{"encoder_arch": "transformer", "model": "contrastive audio-text model", "dataset": "synthesized solo parts of chorales (CocoChorales)", "train_examples": 39062, "gain_aug_db": 6, "n_mels": 80, "hop_length": 160, "input": "log_mel", "spec_augment": false, "win_length": 400, "tokenizer": "word", "vocab_size": 56, "loss": "softmax", "embed_dim": 256, "encoder_norm": "layernorm", "encoder_norm_position": "pre", "encoder_activation": "swiglu", "encoder_head_dim": 64, "encoder_fused_qkv": true, "encoder_bias": "none", "encoder_qk_norm": false, "encoder_layer_scale_init": 0.1, "encoder_parallel_block": false, "encoder_moe": "top_k", "encoder_num_experts": 64, "encoder_moe_every": 1, "encoder_expert_mlp_ratio": 0.5, "encoder_experts_per_token": 2, "encoder_shared_expert": false, "encoder_subsampling": 2, "encoder_layers": 8, "encoder_width": 128, "encoder_positions": "sincos", "encoder_pooling": "class_token", "text_encoder_causal": false, "text_encoder_width": 256, "text_encoder_layers": 8, "text_encoder_norm": "rmsnorm", "text_encoder_norm_position": "pre", "text_encoder_activation": "silu", "text_encoder_head_dim": 64, "text_encoder_fused_qkv": true, "text_encoder_bias": "all", "text_encoder_qk_norm": false, "text_encoder_parallel_block": false, "text_encoder_moe": "expert_choice", "text_encoder_num_experts": 4, "text_encoder_moe_every": 1, "text_encoder_expert_mlp_ratio": 2, "text_encoder_experts_per_token": 2, "text_encoder_shared_expert": false, "text_encoder_positions": "sincos", "residual_init": "none", "optimizer": "cautious_adamw", "lr": 0.0017, "beta1": 0.85, "beta2": 0.95, "eps": 1e-08, "steps": 19200, "batch_size": 256, "epochs": 125.8, "lr_schedule": "wsd", "decay_fraction": 0.2, "final_lr_fraction": 0.05, "warmup_steps": 960, "weight_decay": 0.06}
Rows from expert 48 of block 4 of the audio encoder, named by matrix and row number. Rows with one number belong to one neuron. Each number is 128 + 32 x the weight over its row's rms, rounded and kept within 0 to 255. All counts start at 0. Numbers have three digits each. After the name is the row's rms in percent of the matrix's.
# gate: expert gate (encoder.blocks.4.mlp.gate, 64x64x128), inputs 0-63
# up: expert up (encoder.blocks.4.mlp.up, 64x64x128), inputs 0-63
# down: expert down (encoder.blocks.4.mlp.down, 64x128x64, transposed), outputs 0-63
gate.2 059:111082134097146087076134130096152090110162111178191189058059171116107155147153116098127190105170121126118147129176069134126099119145146141131113154111107051109145117125106101135159094083164143
up.2 051:133160128149134157141115129161087161140069167118090093190185112085128108120109147177104076109070120173093120151089187092116147136109079053155119124088125183133139137141179132100097140112090115
down.2 065:101111065177065174147093162141114108113071142106141172126169122120142128144070140100128075120129055152131063147094179117194191113187085185142165136142099105154138088159142136128129117135195142
gate.3 052:132151123139108136145131124160135184113051154097150163189172130073081095092095071160094097100073120111155129083070115127115144139124096101150102098133149127108159151116130129110151121133090147
up.3 063:136176138182083140146158123154058197108102149068122122181164081100115115070122100143156091132092118108080107145104150112114174183102115085134123121144188153133164140120146147135082135151087113
down.3 069:108103166124126136157146134112119118149133135161104073141073126126114059119158105158120158116115200090141221129162081144105116118064154055147094084103132110138146066096125090128145111094103117
gate.4 095:139104130121119116145128144084188082174124112162114149081111124119157126205169138130140127145098168129184215167118163119147094103150074151192108125125095133130094067135126156107178126129136073
up.4 081:132125158097146117097152125119114133111156100137106149121117142163145191113141086117145157101136133100134112170157116172127125113088135180135146215140102180166043090135096137087094116142132136
down.4 095:114112174149097136152139154124127102138100103193117077139096171135087070169136177176139151154128166107198178154106148130174127138154155027149109059129134063098134077076109107133138114092148123
gate.5 119:124112137098143105158120137107136069142181117164139142111106128150135120187156176091151164153150167095175172178151159159148095104167096177141155122114079116151100063116091146103161111101179094
up.5 133:130099155076158082139110122101127088109186113154146133100102117162134162146163163080148183147169150096159135170160161171111115109138110179122175189145090122158077094120083155091120084112172109
down.5 134:126102200146101164163151142093090162142166140164089089184108142084081069160170172166108177142136176095177175129122139127120139172153203083127103102117170094120166114108127092134117126120122095
gate.6 094:148106149064100111091146102112078141106136077126106122122137129131157186101135084111146146102193128098085065131167120153086133109094133157102157182162106163164104157114066130127104142097144129
up.6 088:114147107190151149166110164146180114147126184131151136133120125126104076159129182136106112146063126160174189129091137102167123143166119096156098075095151096101146099143182130132162120162115131
down.6 099:101103135175077131147143170127160076124065126207117095144148159112141088149089127169148126108125115146184116163113140134196128128145151060164134107106097116097126038061114126129184142090171145
gate.7 039:126085144115118156140150164170152151175052115168178111143081100155146078177134145154143109090102154166124175123107111142147100152136166064109125089110103099135118185114166119135158153109125118
up.7 042:166170146137085084142143113148093067154093132129094139113146150064122128098120157118211097175170146122146118114161132163115124160101111160139121176119144166135134095132164173064111134107117104
down.7 047:095115120103107114125154144132132137093052157156126094147165105131099079151115126098112093084122082092083119179150100122114038107111125125165211129142095158169095060014142112121142148135156152
gate.8 099:149129146113130106152101126121113064104171151136146130124111143161131140157149194098155148177141138069147134185157176149126109121138088172139180137075092135157089066093103149084147108107161101
up.8 091:136127149115134106164104137120113069101163149133143127136103136146131140159151193113149153173132136071145142183162183160123118131125099170136194157079088142166093076104103155084147105097168101
down.8 117:147100184137112148157170140105075182131170121147084127167107132101076076174174154147102171144127169101160180126113136129131162185142196076121104118123193090141164122133145127146128129134149071
gate.9 053:171162093194089138148115127204114151129078168106124176159163118096091111102115145129163146111099089113179106147111134152135128181173172158114145100115101125116167121134183168146097116216138147
up.9 052:096126182176150139133164141105120176103104052090103095162130108107146115117099081133075116145130123148041090126143149097085145140061102053110169169122109163158146148145106151088042130089129146
down.9 061:139145144142161128160097156144140097164158129122146073130100175141107111140126131199125124101118156137197177127154133094106032137111104000155069102106121111082119116116127099163125155105126141
gate.10 065:105146128077143119119148123097180112179099085158071167081117168110154133174156120147093163117093130114161221116115128124116111120123141162172091101119181165121179110156122095086215148102110095
up.10 056:157139136154095118118152117150166149110112154087155127164111061098049072104125143129125121121115093205135148162123084092143167134156156106113153067146186081088158198106158129173109131185104127
down.10 066:163149115150167147111092116129132167127166126060131189127064108142154180107126099113094157165139096181063096125122081151103165148121124202108173187146128184120109195172130138119093113181123113
gate.11 108:134113119088146090127144140097190054170140122204116151074108138139138137192162142125131150126119174127166196128139151119149100083156112162143095129126096104114084111135104124109210140090150077
up.11 100:120100159071157089093146124119142100108185105158136147077106135172152194138181098118124166102153135102119135136142116154110098087099127169132120205154114147149044109147088132082120117090150130
down.11 107:127109187125105122157143133107124116138119126190115036142090150114088071158169156187127150132116186106185216160142123130118084140114140040155103061116142075105136080091096076120117130079112142
gate.12 140:140094141079133100087122101103097150088149105123122118111135135161149193094132086104138150106192112101087065116157107155083122105099135164093170192173121139176092143122076132126078105124130156
up.12 138:139091142077131096091115112102097147095155094124119120106132134160146186092136086095135155104191110102091065124164118155085123102100127163087171187174116141182088144132072130119080106123132155
down.12 107:146142128092171126106133089112096189114195127038130171098102103141104168103169114093099147149123140108065138096143115130054130122100130185083128168138177146138123202173141145122074130151100125
gate.13 101:121117108116145107158142129116173069175154135185124132061110125137143125193159125130165136113120186128179196166125137124152096103132096143150091135112106124100067089138109149121191129078163063
up.13 091:106087141071149083104136105121125100093168109157145152099125131171158205144162077129148136089145126095119107167137124157113102107104103181142142211160103149164036101146079151099114110114167131
down.13 097:109110200150098122152119150116123097126113129201112056138096153132091071175140154173127151151119189115187198154127128145134085144124140033135118044117113087110118063068100083127123130090137118
gate.14 142:138094139080141112087130103101101161103148089100124115119130123168156187091137081101125151112176098103081068119147123156085130112095144158090163191173119142170084176119077126115073114121120144
up.14 139:137088141079142108084134103099107160103146085099123115116127122167158182092140075099124153108181103101079069118148123154084124107091142160086159185175118143164083173124076129112079117115122143
down.14 106:140141107090173115102131079103102187136184125048124164102116105132091168101154125090108148155118140110074131106141104132058148111100112192085142162137166168153115211183139138117086133144099126
gate.15 041:146142131209170188124149115150146133102092123139116169108096130157153137152128102228167118119126189143090135168141159098123131123151149056181118134105194063147113072157129163108110159061161145
up.15 040:135115109172089109111158058158175093104104089124125211100165106108132152084122075136143100071118113179130097129205128115114154117113124073182171203060163084137043111119113142158091135129132126
down.15 044:099109145108082121132129139149129114142111105156112109160103091126126044127169127110147130114110183113141208130094168158120148131142144149197090086080095124042134154129127135162159061101104101
gate.16 137:145094141082136104087134114111108161095153093112122125110127134158163185089145086100131158103184087093076061117147115158082123118098136157085169190176124139170084158132067124127078116117135155
up.16 132:111170116181120153171133143150149100163097166140130138149132125097088074161107167161129100159063166158174190136108146103171137144161118101166092069083139117089177106121190122137179144145118110
down.16 107:110111144160078136139117163145172076133084128211129080145151154125162087159107151169147104110135111144193132167122140127200110139155142062176128108111094092109119047071097111140181132104160127
gate.17 131:112096132102148097145151139102158053151165105174140115089127118159130134188162166095134149142159181102178176159158137151140076081162107169125144123128065120135094087123101138117168109098189108
up.17 154:138182105169091178133119134162115171134068150100111146177145142090121072102082124175120080124084100161100129099098127080153160174119153077146098079085176121110188147143169106152152173136083126
down.17 138:139158062112145107128118113158158088106097129081164182086160110151160182093083080085156076104135080174099062140127131103154135084117067172118151178151099170134073135155127185119138117121136148
gate.18 138:137100142095138109088125110110099153080152107116125115108142131151152188092130080106143151103185107096090061129161112161081133099092122159087175188169123136172097129129076133119075112114124161
up.18 135:139098145090138106092124117113101157089161096120124113109144134155152183089135082104138152105188106093091063137163106164085128096092120163091173187178116136175094127129066136119077110107134150
down.18 107:141149116089177126117134079121094184114184130057134174107104098129094174093173114095102148143127130106078124097137114126061144112103128190092126164138164151147120219182139141122075126156090122
gate.19 128:135092145077131107088123095106106144090154092127122126114134134140149192092129087099132162112192109097086064120166116156077122107097131169077176184176108138174098137137076137133086119104138150
up.19 122:136091153077137107091121097104103146091152089125124127110137141138152192093130091094136157109190106102086068121170120159081117104095122170081168180176114139170093140135068139126083128107137147
down.19 105:142155122087170127126125093124099182119199141059126170112100096130100167099170115093098153142114151122073142098140119121059129123101126193080135154136170151155121210197152141108076119150084127
gate.20 105:137086142074160061104151132092176072119186107164143115084113124146143147186195151112156155140161165119167142172162114133137101084138118176150138153155088121132051121115094162101161097091165122
up.20 097:138101121097158059128170138100157067144165127163129129087103136165117151193171164114148157148156162121202168146136125127151089077165126190147119144145071116121071105128096137110185100085179105
down.20 116:124103213116132131129135138103109166138161115177121060176084124125091065159190163156108167157105185085125213119150106149087102156113196083132118077093177092122166118114101085123115128119104108
gate.21 053:172149110176110133127125129164122160150055159109140183180155136062094089123110088147123110100118123147135123090123082094148125132117102089125102107119143110059164135104177105195146162152114098
up.21 075:134142137157115139114141116134060240107107177083134140153152117115137148081105084143134116097139088146101090090088125090113200182102146084122120166137192129135141173109128096140062130134096170
down.21 084:117103166142109130146135161114100145133125119181116075199146144094107069134177146136116157130104160108194199125119122129151116141154125044163100091106120060125157081077120068134156138125140141
gate.22 069:172129118163064089148114103139092097108152116168084166121093161111168174132164111189178145106179121056138075161166090137093130150097116154164136176122124147152107091116089147153060131133182121
up.22 060:186111122168074076173107114127097099115147125159094151116085158127172183132141100165181128115184102067118078151156090145092144140110137155172142194146107137128120098109109125147073118131171131
down.22 085:149138130097191111105100086159114157139211075082149139113096143159111168154153127094087151146127171143093141080123101127077137124116135146073057147113184106109144228168137116127076121168084098
gate.23 094:149092129087094093079152159091151109101129109154166158075113123156159145140175169097114188169164136133208159159139173143120116130131134172104186142116074133134131075073074145120126135123179133
up.23 085:125081146084112054100149107097186112112148105168164144081107146156160167132158080116139151087160131131161121087169066140081087105129120108086122195180126095115074153091106136188110157091148154
down.23 101:134145168122195107092111071158119139117181147106150143116067110166126153135188105114137190116137163103059217104169059151092047126074113112117099102110167129144148190132123102141092161120068137
gate.24 116:127106142096153092148127126111131059143181131164139123105121140165144139194155179100144158162157163086165183172151161166149098100162104184141154121112079118148094081118100146097168113088175090
up.24 126:126159102171095173121132135150128176138073137097114136157149129094111093095085098176117074108094112166098107086104102079133149151126158065133078075115170130096173171139168102170136163143080149
down.24 133:113156056120154101106103108163173087116086119090164161077155104156170187095083092100155079108123086155084074126125114114151114076104058169127144157142075169127095136142130168114139119138126164
gate.25 056:181163139168080143175080094125040096108122095161127115160102112149157153128165148193177116132169132050099091146152095113107146162096070112160168131111120146163158058147126136101083148131198113
up.25 053:187162124152067134180096105131049122094124117151137106155097107158122148107181168180163111165163133054086082171152098147114149171099080118139169125097121170166156085124130127108079140166176123
down.25 067:168113145095140137122111110098108201144191089089101136145145160136100121159190151094096133122126174137158154077084106131169160146160142113094073154149201104120180146161138098152151152149126105
gate.26 121:142084150091126099080133114103116141083161105137129136091129152156158188099145093103139152092182113096113061131159094162088126110111121163094179182172101126165090123131083143136078115126162164
up.26 118:118170109171128163176128135156141119167087158122133128169134109085091067164107163159119096161071140161133191120095154093163126153145137084164072077087167128099170142126188110125178137134093100
down.26 107:106122131164080137145133179142173077141068123193129098153162145116164085146077149146158098118133110152190113168115152124207124143156120090163131099118083115106134031072125126121191132102171133
gate.27 043:042111156153192127119155104118143128156135110139137170112106195162117141116116070131170143123166112106056134095146105140097112112135210156085083112202148023113091140145114083148135145079056155
up.27 039:139137167128107124152181103130163123150084123145076106079170136116135132096097074091115080048104101105190103096063129136107110141091065127117112150155125182120120125130125129179118155154136108
down.27 045:075102105140093156160143164063160138153112091156103148148092132150128114145118133135124156164108117096127107142093123121085200164186139135174128113131081035106142117141087138068121075133226109
gate.28 143:142107144079133101090127094107106155093143097120132120115137129146146189086133082101136151111186102100079059124160113162081124116095142157081166187185123144183093162123075130124089117116126149
up.28 141:116157111187119159164135157153154106159102163139128137149123132102106067173116172162127103144067152157169184127096139096173139153161118093174088069074136112075169097130185120145166148145124110
down.28 109:113109145156067132146129165140163073138081123208131096149148158115157089153103135165150101104136111143181127151100138136199115137159137057185121101117092097102138052064112119130175132101159138
gate.29 052:082120101076098149162105156132163207139119099166160142098058198115149132149104094057103155142116170170121154078101197113152156121158113089045096132135132149141162118118119152144160132087131108
up.29 041:118109146134156134122121153140105029199140129154115142116205093171133146115134188146150174123168134110177135145140089154110063088120118203131180103112044095089106127131130132077076121171151145
down.29 053:135130167078094118127139170116143123101082121136158079095185150131160101155113119130169072098120149127140131136090145099113067111117113072184133039117114065128103171121094132150082133075156144
gate.30 129:138087141090139099089119115108109150087160105127126115101137147157160185088142091106138149103190112088101058128165106164076129102112123160089170185172106129170091119132072144121079116105135160
up.30 124:136092147095135097090119116105106145087165099123126120096140150159158186089140084105142153098189116093098058131162102164081123096109122168093169181170106128167087120129072144119072113111137154
down.30 106:148140119098176125123131082121098186125195129061128169103105100136088179105169115092088157145124148115067133089142113128052136118102129177084132175125175155146126211179152143119071126158095133
gate.31 052:163148092159107148145129152121129170138090157152116149163135147141139046159112155155142096157099168135147150134118152095143153152139139074145081033099086103104189093123167084161177199093130117
up.31 055:143181154140129171116106092136057180128091114084111117197180137088135145065109143141117101138148103137066078111157132133132166167101146104124138132134186146151173186127145123168068125185068148
down.31 056:133133147159164148137121118088143056139114164172131070133126129127124068136123129179129167148140181101162176135147127129129057117146160059206124056118119048086156085068106125125131131088142155
gate.32 098:112115120113148113144150147133188069166132138197128139065090138109134143206148132149157138107115180105170196152140138118138096091145069136196119133139101103114093091141101152108178113082158078
up.32 084:121154122163102179149090148136123149157131150094127102178143124104106071117108164111107116169109122176105138087119136095137159152147156074078098046094134121109224161109175086178148163156096135
down.32 097:126146050110150116108128100177161144141133132071137201105129100120167188105110076071117094078115080173054068107118125121155152124113092231110133187132110179143103167171147171136130122177115142
gate.33 124:120095147100146095156123140104139060139174120172140122106120126158135139195158176098146163161159161085169166171160151151136104101167098174143163125118078104159096076126097142097167109099183101
up.33 128:137168097172098172115135130155126186143069141096111140158151137095121111086086089172120088100087103165097112088092100096139150158116151077132076096118174139096176159142174103159122163153084145
down.33 137:112155052119139106108106112166185077111085125092167150084158113159178174081065097100161080106125076160098072133136128121151116076113067169123139163152070168126096135139128162116135126119124165
gate.34 086:156091143031101101084146101109100131118149064143129141096126129138164174117131106081129159127198124119114080097151147125098119122111144155113148192158098168153098161085071123134127158086170124
up.34 081:112172118230155158162113147149167122144104188123129128165116120105108078147126163174122114136073133135147176166104121126162140141156111092147112062099159092112162092160191135122124088153086134
down.34 091:109121127183070122150134166132159086130073107203133103151162162128143104136090124145168119110137097132159070144111135127204143109175149054136121131118116096098131051086132100152167127088137137
gate.35 118:110093127106164115139137138099169055161161135185150126099126133161133141195161166101143147126148186100173173157154132160146078075156090183120146116137058118118080083116109120123170117107181100
up.35 127:146187111165090152130132129163108181127061136095101129183152126086109080091096127178112087131096097157094133098092123078142163179131155063157096078098173119112192141141165117143150156123071128
down.35 124:146150062112156114101120110145163088097096118074160189068163123174159182105076093106156081114138090159109064142120146114166131108127059174106137165173097178131084146145155172125135131136140142
gate.36 098:134126155072112121109133098113067170090148092127114135128132117130149181088128086122131148109192130088064064127152126164086123109091122151095157181158114158178106143148080135122104125077137127
up.36 092:140127155070114118110135096118060173095146090130116140126130118127147183083127089117140147114185126084054069124153130161088125108094123144094155178164111153177104141145077140117106126084136124
down.36 097:139150113088182116120138093128110167141203128041109184111115072146113162098155112080096134146134152117089131105148129110084133133101109205089111149139166151152114208187145148126098128168087099
gate.37 045:179119154122103095144123076111137062118133123154143092111102208110128155155145130170178104139143132114166120119122136100133107127153095141205179167043122143135079118120188181129089107094162114
up.37 043:203123140138102054124129052085149074113132116161109088128087173130122156156175146145183112133120119112151116124126127110150093138117086147190172157055094150134097130139158153086132123121166105
down.37 061:130112164112133126137151124106105159110198088122106113107097147121101101156151144174119148147114207161123192146135144146186163200146169069113081083178203142148191186155179107140123150165082084
gate.38 080:157094163084154096127118133099129084095164073173130185061070107160130170138162142101109175153143147112168114152156186168144101096112120171131178174101091141158074087110102147116118127102149084
up.38 081:100133158124084142097167112133095188140108107098122133159165106120153130059112077143142110105110082158118070115121110104103167176121127074097115149151169154105124201100138114188084168135082099
down.38 093:140149069116157115100100083161169122099149138062168201085122100152152189103099116090142125102145090176065073139123117142129113107128075207109160149154103170147081181157139150138103136138109154
gate.39 057:132120098143129147136111168093164116168076067136111175123143139108154104190146169140132098134104140123186187163047134159165133080154104154167134054109133139131136103133134109107169084158113113
up.39 056:155132139073098136113149145099143158133151099128163122137095128139140172125144128088178171115135125124156113192136165203152163112128157194083197180147117165181084149120098108111111098207153144
down.39 074:099097159139064139172131180085118092111086118175114083170145138111140065154086146143115119131135113127155097144084164117159149140161142092186116086108102081105136052064112145102158102126181150
gate.40 140:136093137082136100092122117104106155089150099126126121106142134155158195088135088102135156099191104102095063113158114152080124107097130165088174193171121143174095132137080139123077113110133151
up.40 134:121162122178120156162137146156149102163101160126129133147116117106091067171115171156122102157063148157164187139096142105175130150156128099171081064084132116084162124115184118133180144147126106
down.40 108:108117143164084131144131171140164071133070128204131079161166158120158091159089141157156096106139117149198122150112132127194123129147126065168120097122090109105119045078108116141184133092161136
gate.41 057:114120178058130116087171089085143114128117135148147113077075124121166179124131053106147174108154119137128120102133096138123109112155131130111063191147161118118070153160111082135137138074122113
up.41 065:093141164101181135157131118134069142122104097106091047137177110099148104112079066149140138146143142137020141100138103063099126167094109045130121112126129180140106135120164145152098148015049138
down.41 076:144109091114066136151179158106114199146098123126120172176186097109118095102110144045127109103149101172144103136120145121128191114149101188118165154156122131170117108144157129107145124174211160
gate.42 094:107105132117148106153134156102182053158164114155136143080110110125116122188153123137155147122109183123203193144135141140156103113157100147183105132135091140081081071146120138115207146083142079
up.42 099:091100138088134090092158101113129113116169086138151154096106116161139187120157085116152170111150133123129113145156141175117118111104134171138138222153117154142041093139087133084117134095139111
down.42 104:122118189175122140161136143116132098144113128178114062148132166122111082151151154184136166153141162100191189108120155141122082142144164038142098082111145057072173078082115084141118109101125125
gate.43 075:139181083166151186137114154141117141174123145070093135142165117149105099108111176124103099156087120102184118125110182154154150137134174168103127062065113191108166112097144108091143131210119068
up.43 075:135123115095138111120140141114142094112182122115155139084119097199107160113141157062142177170146138114197171116122177158146129140141174209041149138109105147139086116091104109115159135127187092
down.43 081:124101104140076132148133150096092137134090106122107135170149116070115095122084135081115089091114094141161076143115187115157196112180116167140114146139138103122145082149124129114161088141198118
gate.44 122:122109149109143106159106147110117067136174137158132115114116143148131127185148187095143154158146158083159180185154172155148107114159084173147178126117085120159100069117093149093161112098170095
up.44 137:128160091169102172113155130156134169146077136112114142150153134095129105118101088177126087099096105167115113080098094094140133155127161078135062093124164125091175166151177097174142173144086151
down.44 138:118153064111155092104101121159179079118101125090173154076153110173169190084075086102147081104126090149071080122135106125136114068092048172125145155140079174122092143146115156112128132130121164
gate.45 116:146103156084119102079139101114102146081151096127121120108136133139148183084134085102144152104186107093097066135171112164084122119095124164091167192167103140166092147115072128127088130116142144
up.45 110:149098156084120093082131100118099140090150089126120111101141126143153184086135076104140148104184109102091069135170117169089121114090130167091164187164100140163091142122072131122085125115145138
down.45 106:145149125090183130112126085116095185124193126052125167115107092131111170103176126100107151154120142116070134093143101126057130114094122183083131156138169143142126225184136140121083131157091125
gate.46 100:166113102052134076107169113090171053116180126178124154075097154170146162176166139105157154156146156147168169133133133115136078093161133185140096172129086138131048112135109130120186096086185098
up.46 097:092134157190129197149098144173087207129078138090128128187151107101104102079089124159102100089107102119084094121117130115140173173116134087089149076113165129127211142109155096137076149174091141
down.46 115:124151072147121142136091150147125089134068124093144157102200140122182173094043099102145085089134054153104026125090140090169174080154096148108134171151096143098103159118152155165165128125166173
gate.47 108:135112143116141099151113121120131056124179144142143126108100147154132140183156186102154155174145154082156164176160167162136109117154099177160180153104090110164090076117104156087162114086170098
up.47 105:120149108159121169099143135142126194146081131111111121148175122095112113079099071162114093087113112154105105079105081097127145148117152076102072097137173126099169171151156101173097152160074159
down.47 125:109153062124151101098096114152178072116091139105160142085155121146177191083074090106147095126120079151099078124127116124155114074112052181136141139138074174115102128127124142113126133130104180
gate.48 082:161089130153136124108092137105172055131142148197117108098114156156163160167158135180157151094159201077119121178172061153113081096125109175180154142150073116127113070144099134122121145102163130
up.48 077:080147112113116137155169126167074183121105107078121157142155113110089088107082131081105095156077075164134128080101199086139176155160123074069090107092179136127144147105147093143136117146114118
down.48 093:116129076136115143137152154119169059122084186126124151112171100127163165116029112125146081082135079120109031164117157102196117097156108172141166120150049188118082106114157182121125109163140133
gate.49 138:140093142086138112087122101109103153084155103120127117106138140149158186089128081109132154100183107099083059125158107160079125100099128155087168192175114134170089138128074124122081114120128157
up.49 134:142090145087137106086123104102105155086151093115128117105136137156158184090134081097134155102187109099091058130158115160082124100095125164088170186179113128166090138124076127120081112116126151
down.49 109:148139108085174118112132086109099189125188132054135164105104099139106167098164111086098150150120132107066136094139117129062138108099127190087133161132171156155120215181147137123079134155090133
gate.50 039:129120122158139165105123164116124147136123141138178183182255138113086138129091108126146081096104119107125126137109113110137132121106129137105086157141125118106143169128152039169140142171042184
up.50 039:103138134068113120202151115111184099119185134181114234150148159127152171136117120056173124119100146135171153138109147149119153137151098191109122152146125179139103144123101146152147145152145118
down.50 045:073138090111133125092108090097113117097104104144097052108090122162190126124124119175119103139102043116098101113117208190158171136119197181093162156166101224125148159106146164070141119127167145
gate.51 107:132124149099147107155113133108121072129179132160144135114112141143135132187154175094154165163149170098167184184148163156146099107160098182153162128123076119157090072112088148094166111093177092
up.51 114:125152099178107177120144133154135168147073141106105121160156132092117098108096088173115077099097106160100114080101090085139140143121146072130072086118172126093184160155178098169133169141079151
down.51 126:114156062121158095094096109162169087122088123095173151073148118177176191082082089110142072115116082156085081124120117127141125074101053165129143151131085154136086142135128157121142132143121169
gate.52 056:120108121177121174125117116139150101165086095177084187129159161071147102177107141181122054106097128116138170143104141102150103121122102088185086106112138123122156099143176114122180128096092090
up.52 048:085127120206147120144145141122168118149098112111141171143081129155104036147137099139081114120061105161150163109094122106117118120156106136149111055084121102105133133155171144155141125139137130
down.52 072:164146124085177130125131094166122181140174126069162161118055082154124159100190122104115152134118158156097177100144135125092127153081153191105165158127194130171150195194144143142104114151108102
gate.53 106:134090139105153066128153119088190061140165130188125145076097162167149158178178117101155159145154144115188169147174109153115061086151128171131107142149080108127070121122107125138167147091170114
up.53 105:126090133070160057109156125081172078137191142173124128060103144182157176170162109091159159135172140123160161125173104154096085088134117175134105187160088105149066119129102128129131130091150132
down.53 119:121133203132154144135150130099094170121175135170109072183094134126094086150201152153121169131123178118126218106157076163090064146101185065116099085104180110128167105102115078112125149110075123
gate.54 121:110089142103183120119130147099173063167157112198156108093115155180168142186164158122109145108158163095155152155168099156148071083132127168131133124117057119120077088108131103122138123106172123
up.54 130:110091141085157107113118126090136077110181111179124112071111125173153192161172140098108167123188129089133130150189101194109082077099118185096149188142092118153082111128104122127096109124174126
down.54 127:107104192147118136151140158095076137149146139205097076173076140110103084156178140166092158136113160083136193121141106150078114151111179066153110086072181079128175132091105087139120146120097125
gate.55 119:114095132079163092130144130096161056153178130181144135086125156169133147192165157105128142139145174112153179141149110132154081075139104172125118116138073136093070110140123118128179122090176108
up.55 135:155173126186087179143127136160115172119067140089128134182121123070113074097084129163128091131092119152118130110097151094146157177156155054163112069077176116113200130122173121145118153141092126
down.55 134:139138071127159126108122119148151113095120115061165192078149108146155190108088084085146100115142088148085044136120131085154162111146079167102147179158108180129091166172159176132128117143161147
gate.56 132:114096133088158092130173140095170042146183141176138126078125132165135149183152161098127146135152162121180171150154120141146077080138123174119123124127061116125066107133118118131177116108182104
up.56 164:108088131078168079106140117087155070131190130163144104080128115184142184161166131084136169131170135110155121151162116169109094071109124187108137184169083126152061131134097141110119103126168132
down.56 154:111102194145101129145128139110106156150160146183101076175094140123110071162176180167096177143131169101143213114131103169101097166103171096160105079089163084122161099095097079136126140121100108
gate.57 084:092106098167135167131104147111108133186094113089084173125146139138136133126128159126101073112101107108158163144060184151157114114115132173089139036089117173153122115128132101120181111173132095
up.57 093:150162144161138129137134119184104121123097103149112134173123161096126041158094124208102076150078136158078139095108091064124169157155082057213104090098138099099171107152177150157116151060113120
down.57 103:179159129126183125092124105134128190133157134082142136078089104139096183111185105142128184132124165138074143110154095131073107160109151109106162175126156145166097177158127123157101149099075136
gate.58 130:145098144087125094084124111107102146082156105122125121099136140159150190090143093107136147106186108096099066137165108162083128103105120169092175192167096135167095125122073131122081118114142152
up.58 126:144096146081130098086124109107110140083155104127124117101140145157149185099142084103141145088185113096094066134172104159080118107103119165095165190175103131167092129130079137123076111123140151
down.58 107:145139119088183123112132091120089182118191129059133170106107106137088173101176123098112148155115139114077131093141103123054123111106128178083129167133174138149123219176140138132076121151085135
gate.59 133:140103134084127114088119109106103154085155107117120115110150144157157181102142089111143137109197112092075069126162115149084138111091121153092179190179134131182105146126076134125082106118132168
up.59 129:137089138077134115092122115094096143093159089116119116102145139167167183106149089101135140111194108085084072127157117154098142113096130163098173191179125138184104132127078130119088112114137158
down.59 100:149142107085169119111125082122091180129181128047123165098093108128104171112176122087117152145109130112089130103127123146066152135110123186084135147137171154157135215181142139128074128163091108
gate.60 112:173076148053137090087152141097115131128143063131138130108107128167158180098154163083111172141162095126134104138155200144109137123112163192081194165137082160163083135115072144105120133143162134
up.60 095:109172109183150162173101151148097101141134159110101092144146143107104076160121171150104098157091151122141179165105164120176122116133105125168113062069125112099175066152151138084159089147113115
down.60 109:102103122156076146178122183095136128142081124204109081177169159104133089140099157144145102131121100118201104145092177129174166137166151087152131117120115094104138060093111114118190118120178115
gate.61 050:098092142119066095117156098130143120156086087128136068093196127089178140143139042112156106073159084175147127146093092106134101146132121112161127155132180088122149127129148148130095153085077115
up.61 044:144138113112074109145124143142137139097108087134198101157067105169101088121139159074122126156078131125173170125148130085150114166159101106136192124097090119178132094074102176142110112165147118
down.61 053:158162136112229123080124089133147113080152139109175124118150142153134191128129123124128141120112108116119148093129054097141066112116116108128142154185162127140195096140156070182125132135094191
gate.62 101:147115144109083116120136103109080101088169113155113118119138123120137178090135115138175141117187129063094076155170108150080145123093113155126162178151119152177106091161076144109099119102151130
up.62 096:149115149106088115118135101112081101096162107152109122128136119119140182092136112133176139122190126060085079158168107160087141115086109156127160174145112151179097090155070137103097116094162133
down.62 100:150147118094193137112100090127098180122199115051129161118116104136094177120175144089108150149128160109095134088125137120074142142125132184089103145153175104145160203185133127118084112168095102